From a checkpoint of a small image FSQ autoencoder: 9.87M parameters.
Rows from expert 7 of block 3 of the encoder, named by matrix and row number. Rows with one number belong to one neuron. Each number is 200 + 30 x the weight over its row's rms, rounded and kept within 0 to 999. All counts start at 0. After the name is the row's rms in percent of the matrix's.
# up: expert up (encoder.blocks.3.mlp.up, 8x128x64), inputs 0-63
# down: expert down (encoder.blocks.3.mlp.down, 8x64x128, transposed), outputs 0-63
up.14,104,233,196,248,181,201,188,182,201,175,166,241,194,180,208,245,263,209,218,187,192,215,172,214,177,203,220,217,138,187,210,220,212,178,225,167,223,202,186,176,251,188,169,182,187,190,190,192,191,185,223,193,201,242,186,296,154,198,226,205,140,209,242,196,114
down.14,110,251,196,250,203,206,194,204,185,218,236,193,237,190,225,213,210,184,182,162,229,226,211,242,124,179,241,236,207,215,200,201,225,144,194,212,178,147,174,161,214,204,141,163,138,166,213,197,162,237,188,141,208,203,197,209,203,216,216,206,200,191,149,244,243
up.15,118,217,223,181,215,274,214,145,154,152,205,168,200,202,196,223,207,203,200,192,188,230,213,209,211,195,156,205,199,205,222,172,199,191,208,201,206,242,197,143,244,222,195,146,175,204,144,186,225,162,211,160,155,251,239,179,230,260,258,210,228,174,217,157,201
down.15,131,205,202,224,213,223,203,144,217,219,239,146,199,213,112,220,162,191,190,184,203,194,195,239,208,144,228,209,205,197,213,170,163,195,194,220,170,242,227,182,248,229,248,216,145,214,201,174,208,177,228,233,194,150,177,232,175,231,209,188,169,180,161,130,200
up.16,089,170,194,170,212,281,167,196,157,194,199,193,211,197,283,168,199,222,171,142,160,185,164,193,174,225,172,190,234,268,188,187,181,213,223,195,240,246,198,171,196,205,236,162,202,199,216,218,224,217,191,194,190,225,189,238,240,187,126,214,179,161,204,207,185
down.16,088,179,220,190,184,193,210,256,204,205,217,152,175,170,219,244,193,170,168,255,158,202,192,146,263,170,191,236,202,221,164,190,161,169,230,209,176,210,223,158,218,228,222,267,202,186,206,185,179,163,186,262,223,218,199,172,206,212,209,209,211,138,224,141,206
up.17,110,136,168,226,202,175,222,176,226,168,214,201,213,240,180,213,195,218,178,208,207,210,185,238,206,226,175,263,202,193,158,209,102,171,253,262,206,191,178,158,195,211,156,204,229,194,251,200,247,151,183,221,180,184,179,204,215,239,225,159,199,217,201,204,186
down.17,112,208,168,130,192,150,161,195,216,190,189,292,255,207,187,252,191,139,191,188,183,160,210,248,232,218,219,213,194,176,238,240,230,232,195,131,165,188,201,177,188,175,225,219,198,200,220,211,203,156,183,207,185,211,217,192,206,176,236,231,159,185,193,201,213
up.18,085,186,193,197,175,281,222,152,224,153,211,200,206,204,237,226,206,232,209,176,167,262,199,166,201,168,230,164,186,222,217,206,176,212,235,177,196,166,194,172,212,171,152,173,250,173,191,189,248,212,227,226,217,238,173,158,216,221,146,199,215,254,240,157,192
down.18,099,209,225,126,186,227,197,198,211,213,215,207,187,184,240,179,208,233,178,200,216,222,196,161,192,214,240,207,211,219,185,209,174,289,191,160,221,199,180,211,210,166,141,227,169,215,214,198,177,196,160,268,172,228,243,181,179,167,148,216,239,230,227,135,185
up.19,092,208,197,178,205,169,194,198,229,187,232,198,200,203,178,213,157,239,189,142,134,155,178,211,191,155,210,195,230,182,141,218,168,155,229,181,221,220,178,197,141,174,240,166,262,147,260,229,236,201,213,240,194,173,197,238,230,220,219,223,219,209,219,212,216
down.19,089,222,225,155,196,150,166,176,151,199,167,225,211,228,160,257,187,212,169,229,221,193,203,198,213,204,177,147,238,213,198,196,215,164,181,123,191,230,203,208,221,222,257,177,207,180,219,216,255,170,215,190,212,219,167,189,225,227,262,211,137,215,248,209,193
up.20,097,184,198,182,222,176,167,182,244,189,186,212,168,211,257,208,204,240,167,179,271,241,208,202,214,208,147,215,160,221,190,190,219,154,268,233,214,199,208,190,203,216,269,193,240,187,199,173,192,189,172,238,186,131,149,186,175,212,225,187,216,180,161,172,238
down.20,100,195,157,185,216,141,204,226,188,150,185,176,235,203,253,212,218,173,178,234,160,215,204,204,133,157,158,204,211,191,217,188,199,233,230,211,205,202,200,196,222,199,182,212,211,199,134,215,198,222,188,151,231,210,230,194,292,251,162,210,156,204,225,193,247
up.21,106,221,205,193,181,181,177,212,179,181,230,250,199,173,213,161,208,206,249,215,203,240,227,211,216,196,177,256,97,211,201,168,204,202,196,159,235,213,218,176,207,205,263,209,214,184,230,209,222,162,183,178,183,154,230,218,151,259,164,191,204,166,230,155,232
down.21,121,170,181,126,196,133,196,238,224,208,187,211,171,206,206,205,237,184,191,273,164,223,231,183,171,181,178,204,176,195,215,213,205,210,220,221,196,185,206,255,175,167,241,202,214,180,191,173,217,215,176,125,186,203,202,215,137,211,271,206,241,161,233,200,225
up.22,083,197,176,238,191,200,181,205,183,190,171,202,171,215,225,168,201,190,214,191,181,255,179,168,192,162,234,193,196,231,183,234,169,220,176,200,261,212,176,188,228,124,198,206,267,145,271,198,208,193,179,228,272,184,246,226,203,228,247,162,179,196,193,181,192
down.22,070,245,219,182,165,243,204,171,196,268,203,239,175,183,254,206,197,179,234,159,147,165,199,200,199,234,225,200,221,206,198,227,199,285,219,181,167,131,181,185,207,223,139,184,215,187,225,179,172,220,183,239,170,207,252,183,209,185,240,199,228,204,202,186,181
up.23,118,121,186,253,225,202,210,213,218,196,240,158,212,213,194,176,229,217,190,150,169,203,246,243,199,161,180,235,236,181,174,254,161,170,221,178,216,235,223,174,197,192,151,162,152,185,220,159,216,196,178,245,177,238,224,190,226,202,175,193,193,197,198,231,145
down.23,125,215,193,244,242,178,200,199,203,172,169,192,232,162,185,192,165,241,200,231,153,273,168,223,219,172,180,152,165,229,223,229,190,154,238,214,161,232,157,213,169,206,239,212,204,219,161,232,218,151,162,187,226,222,204,169,244,203,191,218,195,148,198,244,231
up.24,121,210,147,253,186,155,217,178,206,175,236,221,215,169,200,181,224,158,280,218,240,206,162,279,197,217,169,210,176,216,204,206,147,189,234,178,201,215,184,173,185,228,188,176,213,179,176,193,205,226,195,231,245,160,187,204,248,224,249,249,159,185,197,197,174
down.24,080,212,263,195,194,237,206,165,171,213,186,251,185,160,248,220,210,237,201,149,255,203,166,226,204,211,158,154,201,217,208,249,181,168,173,168,276,208,190,237,221,242,234,202,204,227,174,185,212,205,164,198,203,212,194,157,214,166,152,217,140,214,197,206,186
up.25,073,161,227,183,233,209,261,191,185,175,199,201,205,224,180,190,215,183,173,219,286,221,244,160,193,134,170,186,180,203,214,225,228,149,197,231,207,206,224,199,159,199,225,176,212,216,205,150,226,154,192,214,153,143,217,248,224,191,145,217,203,244,203,195,176
down.25,080,144,178,186,220,202,197,191,200,191,170,186,186,179,197,207,201,182,195,256,215,288,208,204,206,153,187,143,161,199,232,221,239,105,248,216,222,221,191,207,204,204,269,263,208,231,195,201,196,206,198,215,212,219,195,208,149,209,176,193,174,178,177,175,175
up.26,105,170,185,279,197,204,231,204,210,194,246,183,238,209,166,236,178,254,195,200,162,180,219,202,186,182,206,216,123,208,169,227,189,148,242,230,222,141,161,156,182,205,215,175,166,164,192,191,185,190,189,204,210,218,226,228,237,240,204,221,224,219,146,172,241
down.26,117,198,201,242,189,172,199,216,247,197,156,237,205,213,164,217,193,191,196,181,164,229,180,174,217,205,146,145,195,202,206,188,239,232,212,169,170,232,188,243,163,200,231,228,209,183,189,210,241,135,218,186,241,198,193,204,304,202,244,209,180,181,152,238,223
up.27,094,240,241,219,214,184,171,218,164,194,228,147,237,205,188,183,216,240,230,147,212,226,241,164,215,222,198,258,142,150,165,190,191,224,218,218,201,216,167,205,154,150,213,193,228,191,193,197,181,193,210,267,188,197,204,207,225,212,209,157,175,147,190,207,130
down.27,091,151,165,194,238,188,211,234,185,220,218,187,210,209,189,194,197,235,185,250,185,221,193,275,188,179,181,153,229,186,244,201,150,135,240,200,177,200,203,196,170,201,263,196,211,228,209,212,192,150,223,159,197,247,193,200,231,184,150,195,150,151,218,228,237
up.28,116,173,152,213,199,200,208,209,221,97,207,193,211,205,238,215,192,215,247,175,170,182,227,192,203,177,225,226,163,244,203,198,186,195,250,166,198,168,176,173,182,198,172,139,254,173,198,182,197,199,190,207,211,230,176,262,225,262,238,221,216,152,175,188,228
down.28,108,240,197,212,201,212,189,194,175,157,190,239,226,206,164,231,214,249,166,200,248,212,184,158,211,239,213,166,229,215,222,204,163,184,216,141,193,235,197,207,211,183,183,196,144,178,209,224,125,196,197,218,199,211,215,182,271,185,157,224,125,193,196,138,184
up.29,096,123,199,164,183,194,201,206,197,180,171,225,187,215,147,194,258,173,219,194,183,180,162,212,223,192,222,223,125,199,189,218,218,150,232,200,244,183,169,194,204,193,150,210,215,201,263,197,218,192,191,272,258,182,254,225,199,217,248,189,192,187,207,194,176
down.29,094,200,202,198,150,238,193,185,219,231,249,224,185,222,210,228,187,237,173,181,168,240,191,223,203,194,204,192,259,206,188,182,197,213,180,173,155,190,198,174,167,218,147,198,166,144,253,215,192,162,230,177,236,222,189,210,158,200,225,204,312,179,211,181,233
up.30,107,185,180,172,198,210,139,180,193,182,206,185,266,206,214,175,210,171,179,221,207,177,184,226,222,197,116,205,224,177,167,244,150,237,215,215,225,215,208,189,224,244,205,217,181,225,175,253,209,182,197,206,247,186,207,174,245,233,184,206,99,224,211,209,178
down.30,112,226,223,273,148,211,223,159,194,146,179,243,231,209,214,248,179,210,169,145,179,200,204,248,198,187,210,189,226,195,192,173,154,177,227,166,137,243,172,198,188,174,184,197,177,190,225,191,236,226,221,265,219,184,261,216,215,215,210,190,187,193,166,213,169
up.31,090,173,179,255,191,239,208,206,217,169,234,142,213,184,220,209,234,203,182,152,134,218,209,221,183,189,177,222,195,170,204,246,166,199,225,183,231,227,198,192,213,215,165,186,133,158,254,183,213,194,212,180,186,238,220,235,233,175,187,213,197,215,280,191,141
down.31,088,181,208,218,172,184,204,204,213,214,178,207,142,198,223,243,195,212,193,195,156,238,191,149,221,146,208,231,238,219,180,189,163,171,252,234,143,228,177,188,171,201,235,211,250,187,184,194,249,133,168,203,237,195,228,187,209,219,239,195,216,186,263,243,159
up.32,100,213,206,180,162,185,188,251,162,155,221,197,212,150,186,177,203,139,188,163,192,242,211,196,240,244,213,210,191,144,159,181,192,219,258,201,206,183,188,202,187,170,180,220,265,201,250,195,196,193,234,192,210,223,188,228,214,263,164,243,131,192,180,174,207
down.32,109,205,203,196,181,177,209,155,233,193,199,209,139,206,110,170,251,258,188,226,219,218,228,172,210,185,175,174,175,194,220,201,234,247,189,238,209,201,189,276,156,201,170,212,187,226,194,174,249,225,216,181,198,198,210,235,139,171,161,214,212,236,218,185,190
up.33,094,159,192,231,154,183,195,188,153,185,269,188,216,188,163,266,222,185,174,135,165,214,261,221,197,199,238,236,182,159,188,238,174,179,238,213,196,194,207,201,153,209,163,160,170,214,199,155,233,190,202,210,198,229,207,216,235,188,200,230,209,231,228,191,141
down.33,101,190,180,186,204,180,210,158,211,252,189,207,151,197,226,215,195,234,177,211,180,270,202,159,185,133,175,181,248,209,176,193,195,180,254,180,153,235,187,197,155,160,256,209,226,196,176,217,210,162,188,251,222,223,230,217,224,219,232,213,229,177,255,225,163
up.34,093,180,186,170,176,221,189,166,240,182,222,236,195,226,186,172,269,118,216,201,157,212,166,230,214,183,184,204,183,179,176,256,122,236,203,171,254,216,199,200,243,224,190,219,168,200,238,198,205,208,192,243,235,172,211,197,209,199,210,206,153,241,190,216,156
down.34,096,197,248,190,163,180,191,210,222,203,215,245,227,208,162,245,205,245,183,244,209,253,201,159,213,182,145,156,198,200,175,194,160,153,229,152,196,227,195,180,214,180,186,175,218,176,212,212,174,216,217,181,287,209,203,191,207,208,268,205,205,162,260,164,185
up.35,102,204,193,170,207,201,142,224,176,176,252,247,187,194,213,203,194,169,257,210,185,211,181,203,242,217,208,196,162,187,167,217,211,165,223,205,237,183,181,169,182,181,230,189,195,159,243,242,248,182,150,197,169,116,142,198,174,269,209,193,192,176,196,165,217
down.35,120,215,166,170,198,180,176,222,164,164,156,227,200,255,233,207,226,173,186,219,178,210,249,183,228,187,182,236,146,177,252,209,241,208,169,195,185,177,233,223,163,193,213,139,188,158,190,203,179,196,259,130,164,222,195,223,201,170,165,198,171,198,244,176,233
up.36,110,218,210,206,190,185,239,221,248,108,181,190,254,202,176,203,232,223,185,250,148,194,174,223,223,176,155,225,212,140,194,199,172,197,224,198,206,240,180,129,194,207,211,199,183,208,211,149,211,209,215,235,188,213,217,183,179,253,207,182,160,149,228,161,210
down.36,107,169,179,222,166,238,241,176,124,179,220,172,217,253,165,171,209,215,208,199,183,145,234,237,133,201,223,199,214,179,222,213,124,173,187,213,201,192,216,196,205,191,254,184,230,193,166,190,265,219,221,232,167,156,176,235,227,209,193,200,181,215,220,200,182
up.37,090,179,144,210,190,200,187,169,203,155,174,189,229,185,238,237,248,190,210,221,257,232,161,215,230,191,108,176,217,240,198,199,165,223,220,179,223,192,212,147,191,212,258,197,174,174,196,163,233,204,167,205,185,140,212,222,220,228,230,199,218,186,144,193,210
down.37,082,214,186,219,243,133,186,248,165,141,170,219,220,203,167,204,235,206,207,236,161,256,216,210,187,148,187,192,194,200,249,217,224,188,247,249,184,192,217,238,197,199,175,232,172,220,135,169,168,197,156,158,174,189,199,207,238,212,238,199,180,164,176,194,231
up.38,139,197,192,192,174,190,179,244,166,202,208,199,207,172,203,197,216,164,155,273,242,170,213,208,237,223,193,212,137,178,193,209,161,221,209,172,208,189,178,218,190,186,195,200,245,199,171,185,179,161,202,183,218,215,210,165,228,252,295,188,138,183,257,168,235
down.38,170,180,182,149,199,143,175,204,243,194,158,193,170,187,212,227,208,176,198,237,133,220,205,159,254,178,180,235,194,197,198,215,240,247,179,213,167,197,196,236,195,198,218,232,209,201,232,172,285,161,195,164,222,207,220,209,164,168,271,207,239,199,190,177,197
up.39,107,182,196,182,177,188,173,213,160,207,215,162,202,172,160,196,177,173,191,246,252,189,204,196,241,191,210,200,185,189,173,196,158,230,252,185,246,189,190,167,178,186,194,157,270,157,180,235,199,173,206,223,275,232,200,174,192,251,221,215,131,192,213,221,255
down.39,112,206,186,177,183,198,196,173,196,156,173,215,177,198,197,200,192,253,194,172,172,233,207,190,282,191,154,195,171,190,243,196,194,239,164,167,180,224,207,230,200,247,171,264,202,237,246,177,242,157,249,223,230,216,229,205,141,174,181,190,207,213,137,188,182
up.40,087,199,249,206,181,183,200,188,214,167,206,219,244,207,158,213,133,191,133,238,219,164,242,176,181,127,198,194,169,160,179,232,244,168,207,207,244,169,239,219,155,157,209,199,208,178,184,217,220,187,190,180,152,214,211,184,240,222,209,225,213,238,244,181,228
down.40,093,164,177,125,229,159,177,194,201,236,203,221,142,191,215,201,206,165,137,189,239,229,226,196,202,194,205,167,151,196,209,211,264,224,198,214,188,189,219,177,217,201,250,261,232,171,195,192,228,206,215,188,250,177,184,223,138,196,228,221,172,169,208,148,216
up.41,104,141,202,223,215,207,180,214,195,164,243,252,224,191,211,173,194,199,169,232,218,187,237,253,155,154,206,255,111,206,196,203,230,206,200,172,259,205,256,200,199,196,202,181,146,204,211,175,204,127,204,195,224,237,211,221,177,212,195,188,230,191,218,169,202
down.41,128,142,192,144,212,121,189,251,216,216,219,204,198,212,203,199,217,159,181,249,223,197,212,179,191,184,185,220,220,197,196,193,283,188,194,209,176,210,198,203,193,195,145,217,192,189,207,197,169,184,192,124,240,192,179,209,140,202,271,202,245,169,226,202,227
up.42,081,210,217,184,234,207,201,173,206,177,218,198,228,206,201,229,178,164,193,257,221,239,178,244,168,199,156,184,197,177,189,207,164,230,227,173,221,203,211,198,161,182,195,167,167,178,130,126,200,208,218,187,240,115,222,200,210,204,206,212,249,275,221,177,227
down.42,089,180,201,160,178,223,233,202,152,151,111,257,179,207,233,156,223,217,209,204,216,217,227,180,166,177,188,176,180,180,197,227,216,191,233,200,232,219,207,218,177,132,157,191,264,202,155,194,225,221,193,206,175,191,212,216,227,147,253,221,211,229,224,214,186
up.43,122,191,202,272,201,177,148,210,204,178,210,191,237,198,186,156,195,202,178,220,267,219,200,242,228,200,191,214,154,168,160,246,208,155,242,213,219,215,185,173,184,222,209,184,209,170,219,171,177,181,216,242,209,160,233,162,229,193,231,241,112,186,208,234,172
down.43,094,199,210,251,205,197,220,189,134,184,188,271,179,217,258,191,194,256,152,175,238,199,219,182,169,192,226,201,265,194,191,178,229,161,204,193,203,215,196,234,212,177,190,229,232,191,121,219,150,198,200,246,200,197,170,196,201,210,160,201,148,196,245,177,209
up.44,120,174,161,191,217,195,188,240,196,161,225,222,182,175,187,173,222,204,235,221,174,195,210,272,155,218,170,189,189,197,163,206,160,214,268,192,220,199,243,156,222,203,165,182,166,174,181,221,273,244,204,195,199,200,126,256,190,230,210,217,208,222,182,171,237
down.44,108,166,219,206,178,191,229,195,169,201,171,199,147,198,208,174,240,175,192,259,189,194,225,178,169,199,175,230,207,196,191,210,233,194,222,262,205,194,160,239,176,127,177,193,212,180,161,186,207,229,202,182,172,254,177,220,180,170,253,195,271,278,228,221,192
up.45,090,204,217,196,235,242,155,179,168,208,230,172,211,189,221,246,158,186,207,181,204,206,211,239,160,192,219,205,177,144,164,226,168,188,200,192,227,223,265,191,199,209,232,191,172,214,214,217,236,154,172,173,157,219,242,157,230,284,235,208,179,189,182,166,146
down.45,095,166,207,222,218,191,183,175,255,210,240,122,191,222,139,231,195,192,211,222,150,166,209,151,215,162,152,198,227,185,247,196,239,175,218,231,153,226,243,187,214,245,216,173,148,212,191,176,168,184,215,240,188,164,181,192,239,223,229,195,217,173,184,193,179
up.46,085,225,197,210,198,231,198,189,278,172,213,193,209,196,224,202,204,241,198,218,135,245,145,208,121,191,200,203,216,191,176,212,170,233,190,185,230,201,192,148,210,191,214,171,123,215,183,173,233,178,218,204,264,231,257,217,226,234,162,219,191,207,190,223,199
down.46,098,179,236,259,159,219,226,238,195,176,161,265,187,196,228,182,199,186,205,176,238,177,204,199,151,237,181,204,191,202,172,206,151,238,208,182,180,220,178,233,153,187,145,200,257,185,224,197,184,180,187,248,191,171,231,201,260,207,200,205,182,158,211,274,187
up.47,117,254,168,233,196,231,215,160,163,198,169,194,237,210,200,132,210,215,230,194,198,190,176,224,176,193,197,181,146,222,203,227,187,227,225,208,195,261,169,204,144,190,239,180,203,206,189,188,219,260,208,270,189,180,227,178,277,197,239,186,159,186,184,169,223
down.47,113,177,205,248,223,204,228,149,155,240,271,178,195,204,210,170,202,167,220,169,252,196,225,252,181,217,201,146,199,179,186,181,117,136,192,228,226,204,213,178,223,259,213,170,217,218,150,206,177,214,179,174,210,191,182,218,220,228,160,211,212,198,201,176,212
up.48,104,199,176,215,214,187,193,200,156,182,239,177,239,185,235,212,202,150,192,188,211,218,210,243,244,173,207,211,203,177,204,219,201,200,190,227,200,209,175,175,195,176,162,157,227,188,244,159,162,227,179,296,194,108,180,203,235,254,230,214,150,180,190,190,176
down.48,088,188,205,154,214,224,238,186,187,218,180,249,153,224,205,146,197,237,210,251,168,214,203,252,227,193,158,189,162,202,228,217,222,198,202,201,222,132,208,248,191,220,204,210,208,258,153,197,187,188,206,203,159,237,202,195,230,155,122,185,161,157,190,207,218
up.49,105,214,204,254,173,202,213,193,227,144,204,221,226,176,216,164,212,202,183,174,302,151,195,206,172,209,173,181,186,190,212,176,216,211,241,211,202,227,246,186,208,150,226,176,200,167,243,186,180,193,233,212,185,208,194,207,244,288,142,199,206,219,204,160,207
down.49,087,146,258,164,193,224,163,214,231,180,252,254,225,182,178,238,210,231,189,154,226,210,184,175,189,235,237,138,127,198,185,219,208,154,235,177,223,173,222,166,202,218,192,230,196,211,177,195,192,227,162,206,200,162,170,182,157,194,242,238,202,198,173,177,177
up.50,095,168,183,204,212,218,208,183,226,198,235,207,224,167,155,189,188,143,206,187,213,243,211,236,186,158,177,210,195,207,195,213,160,185,210,188,225,174,264,208,180,222,189,161,205,154,208,155,242,260,223,230,138,115,170,187,184,202,195,207,239,255,191,169,227
down.50,091,161,189,156,208,222,202,181,181,214,165,147,162,209,245,167,193,184,197,258,221,280,219,175,219,190,198,165,151,198,219,219,220,103,171,195,237,204,204,178,211,189,205,212,229,210,159,208,220,225,208,153,220,242,178,218,209,173,178,194,182,174,250,181,222
up.51,097,178,146,174,217,175,168,164,226,181,262,182,196,210,217,232,131,265,234,231,184,176,177,214,185,217,193,259,207,206,188,128,185,169,217,216,220,209,161,158,201,267,199,195,182,212,222,212,182,184,188,195,239,173,199,220,180,220,221,161,162,204,207,251,183
down.51,108,207,218,188,209,209,187,229,149,211,170,277,241,223,213,207,209,270,209,181,163,143,201,202,183,186,188,222,223,176,170,196,204,165,222,181,237,164,220,176,242,195,188,197,258,174,151,195,239,221,188,170,218,169,179,162,266,231,189,204,155,178,213,248,194
up.52,111,269,223,213,213,203,174,173,172,173,189,178,211,177,243,181,232,209,205,204,227,194,212,170,189,213,174,186,195,164,205,242,193,142,196,162,215,234,192,191,232,179,200,218,210,231,194,174,205,177,163,213,182,242,204,169,207,232,234,242,118,262,259,181,131
down.52,124,218,192,276,213,198,194,224,205,141,165,173,198,185,221,242,167,161,190,191,163,192,199,159,225,202,229,233,147,200,257,226,227,132,208,223,130,190,182,221,213,208,166,194,130,208,175,203,223,194,210,174,229,182,213,199,218,214,234,205,194,188,155,245,213
up.53,102,231,215,213,199,192,185,164,258,190,184,198,206,243,235,185,206,191,156,205,256,192,163,163,198,231,157,227,179,223,190,154,192,168,273,202,188,245,187,181,233,162,215,182,191,182,235,216,219,203,214,266,229,182,147,210,190,253,146,185,146,202,204,196,227
down.53,088,221,213,278,173,219,174,153,229,203,169,174,217,164,260,205,182,183,204,203,159,206,207,220,138,204,232,213,122,194,190,225,252,135,188,210,192,150,173,215,186,193,187,179,184,206,188,247,204,222,200,177,224,222,232,187,195,184,171,240,192,235,167,242,216
up.54,103,163,183,225,184,198,222,229,176,154,218,207,201,168,193,177,196,202,202,260,227,155,226,227,222,202,204,214,126,193,172,181,239,200,226,207,273,199,196,157,173,167,234,174,242,155,196,206,190,186,194,193,193,208,194,192,190,288,198,163,194,191,240,132,229
down.54,118,165,166,132,203,142,170,250,208,186,188,238,182,204,190,236,221,187,191,212,167,222,219,191,242,203,169,177,161,196,223,213,221,241,204,198,177,201,211,203,181,219,184,281,215,174,227,197,267,177,194,221,202,202,186,182,153,203,273,221,223,134,193,170,192
up.55,117,187,177,233,215,152,186,170,221,171,238,218,201,195,232,189,198,213,229,179,210,201,183,224,219,170,187,254,177,187,150,227,128,187,238,228,230,212,212,159,194,225,204,150,242,173,173,190,237,166,183,282,196,142,180,204,185,235,245,229,178,234,199,186,172
down.55,086,156,256,184,224,187,180,224,239,242,229,225,202,195,184,222,188,146,212,187,205,202,189,244,186,170,195,241,210,229,242,240,273,182,247,145,152,208,213,236,188,225,198,212,191,227,225,169,165,126,184,203,189,192,216,158,192,162,190,184,202,147,181,184,198
up.56,097,211,151,199,195,194,180,207,188,178,211,180,182,188,173,222,195,203,230,260,190,156,152,209,211,127,191,155,196,238,173,156,250,229,225,211,233,205,210,171,179,176,235,162,278,203,241,226,216,173,216,182,246,186,196,248,175,219,196,209,184,154,255,190,189
down.56,093,191,187,140,208,217,204,245,145,209,188,244,184,189,262,191,180,264,195,179,213,230,167,220,218,256,175,185,188,228,205,187,221,195,174,187,237,169,188,231,198,280,173,248,224,210,174,191,185,210,207,218,220,223,180,187,147,236,207,185,146,181,146,192,217
up.57,097,212,187,227,180,179,167,181,185,182,217,223,216,155,246,158,219,187,229,183,197,251,214,206,198,243,172,144,223,187,188,192,196,234,195,161,201,179,233,198,230,203,246,206,234,162,168,181,155,196,189,215,275,157,203,227,230,223,263,182,176,263,176,236,159
down.57,091,214,187,251,168,213,204,160,199,241,128,186,196,205,194,207,173,171,229,193,148,176,196,183,181,165,197,252,149,198,220,215,213,173,201,232,163,142,198,237,216,199,169,190,202,225,165,187,198,265,221,220,206,183,252,225,239,202,224,195,226,233,130,235,176
up.58,086,154,219,202,244,202,174,167,198,168,205,213,197,221,193,182,162,166,215,210,185,228,173,198,213,163,207,290,177,176,137,233,146,216,222,169,214,176,204,169,226,226,203,202,199,187,226,231,244,198,154,247,205,112,203,183,212,209,184,203,201,251,183,220,165
down.58,094,177,202,154,164,192,185,249,161,193,188,242,213,224,186,224,207,183,195,238,218,219,209,175,244,188,153,193,213,194,227,206,183,222,189,157,211,172,216,221,182,219,179,166,240,182,180,212,144,197,232,131,254,211,171,203,205,176,237,199,215,172,301,151,211
up.59,105,165,181,157,173,230,197,210,201,122,218,153,213,189,243,195,192,221,183,146,212,208,187,211,211,193,198,188,200,224,196,187,195,215,230,192,221,196,155,150,222,186,207,180,207,196,204,204,292,184,234,189,164,230,213,203,249,298,158,232,216,196,183,165,195
down.59,092,194,225,173,217,184,174,195,234,207,263,174,182,192,139,219,220,247,199,188,242,197,207,208,246,185,193,219,160,196,210,213,175,147,211,170,217,228,242,187,254,214,246,234,122,178,205,169,172,198,181,225,191,196,179,174,220,214,150,236,209,194,150,136,199
up.60,090,208,178,186,233,192,200,175,161,175,231,246,238,190,208,200,237,129,204,177,221,186,244,251,214,168,209,220,177,227,209,191,148,196,193,214,203,203,229,171,188,186,186,176,245,178,219,177,208,177,176,188,206,274,150,235,127,224,196,228,196,127,177,174,196
down.60,088,199,229,189,222,202,202,213,176,168,208,249,236,197,180,195,237,266,220,224,250,269,197,207,170,181,193,163,205,201,188,202,195,168,248,157,204,207,200,190,221,190,171,176,182,210,174,181,112,213,193,148,223,245,197,212,246,224,128,209,150,197,224,194,186
up.61,086,191,192,200,218,156,154,149,198,182,240,231,187,198,211,202,233,201,185,169,222,215,225,286,201,186,237,268,198,167,198,198,191,185,215,178,217,200,194,207,198,214,161,185,239,193,143,229,150,235,179,203,196,87,196,188,214,205,196,165,198,222,176,208,216
down.61,085,138,190,210,186,197,215,212,160,246,186,264,207,221,167,165,210,294,203,181,165,198,197,214,205,137,196,199,205,207,174,181,206,179,219,185,205,167,208,205,201,180,187,225,254,192,178,209,204,213,233,242,270,196,187,199,253,202,167,193,205,126,171,212,231
up.62,088,125,199,224,268,192,194,120,200,183,225,228,240,235,231,212,176,188,200,220,201,189,227,194,165,122,188,233,173,205,186,222,198,213,205,204,227,217,206,196,221,263,222,225,169,234,217,210,242,166,182,214,208,193,149,142,200,201,204,189,213,202,174,209,148
down.62,102,118,147,137,204,145,179,204,248,211,188,180,199,199,231,212,220,166,208,275,200,174,207,148,206,238,159,187,200,199,210,191,256,143,181,210,211,184,227,218,224,223,225,194,266,201,183,220,174,202,190,155,218,187,175,198,206,214,202,208,167,190,223,231,208
up.63,091,222,189,198,220,179,179,181,246,187,255,236,238,186,170,222,161,192,222,187,203,174,214,214,161,161,189,212,197,214,204,171,108,199,208,227,214,250,253,215,216,250,200,179,228,151,256,142,197,205,211,186,265,210,174,192,180,219,248,211,207,212,175,209,177
down.63,082,176,261,123,204,242,187,197,185,215,153,217,197,222,189,186,182,199,240,228,209,234,233,230,241,162,173,208,184,167,185,214,220,148,182,160,227,216,222,174,222,220,198,232,215,203,159,157,254,219,215,154,216,171,193,175,207,161,150,198,129,182,203,196,221
up.64,097,227,206,228,212,200,174,187,225,170,211,250,159,204,208,135,234,182,246,200,199,199,202,233,179,191,203,233,168,201,177,186,169,180,218,253,229,218,226,210,232,231,221,210,237,183,238,275,182,172,200,165,197,185,229,114,191,211,174,166,189,232,144,234,230
down.64,097,156,198,179,182,226,213,204,177,205,211,198,195,211,205,168,187,235,180,207,219,197,198,204,176,218,221,230,265,188,157,168,141,154,147,159,193,207,206,184,219,185,185,192,230,179,171,228,190,221,238,159,287,202,161,205,275,240,198,190,194,171,239,256,225
up.65,090,170,204,232,239,230,195,167,225,201,239,172,181,182,217,232,152,106,237,206,212,226,221,188,203,182,172,229,185,234,180,214,170,195,198,195,229,235,225,199,187,243,224,190,204,203,161,167,208,214,196,238,176,92,200,186,167,211,218,214,170,223,220,200,147
down.65,077,150,183,128,214,182,194,263,177,142,148,252,220,221,240,203,224,201,209,226,179,220,212,168,191,135,128,190,178,193,215,258,232,194,240,170,236,196,213,226,201,193,189,191,217,194,172,187,232,204,211,189,234,213,185,167,244,172,186,210,193,177,228,181,190
up.66,092,139,192,207,191,171,255,173,189,171,194,238,179,185,185,215,171,193,230,183,155,182,166,229,213,163,210,223,203,185,167,273,167,231,233,184,242,198,190,182,202,204,159,181,240,200,207,197,216,162,199,211,205,186,254,207,293,212,247,265,188,193,180,204,197
down.66,083,157,198,169,168,143,197,191,204,255,216,247,184,216,192,202,167,217,166,209,212,201,215,238,204,231,155,167,284,212,218,216,190,200,181,99,163,219,182,242,155,216,201,190,211,201,204,227,193,183,214,156,227,236,193,216,220,181,244,214,246,194,223,192,202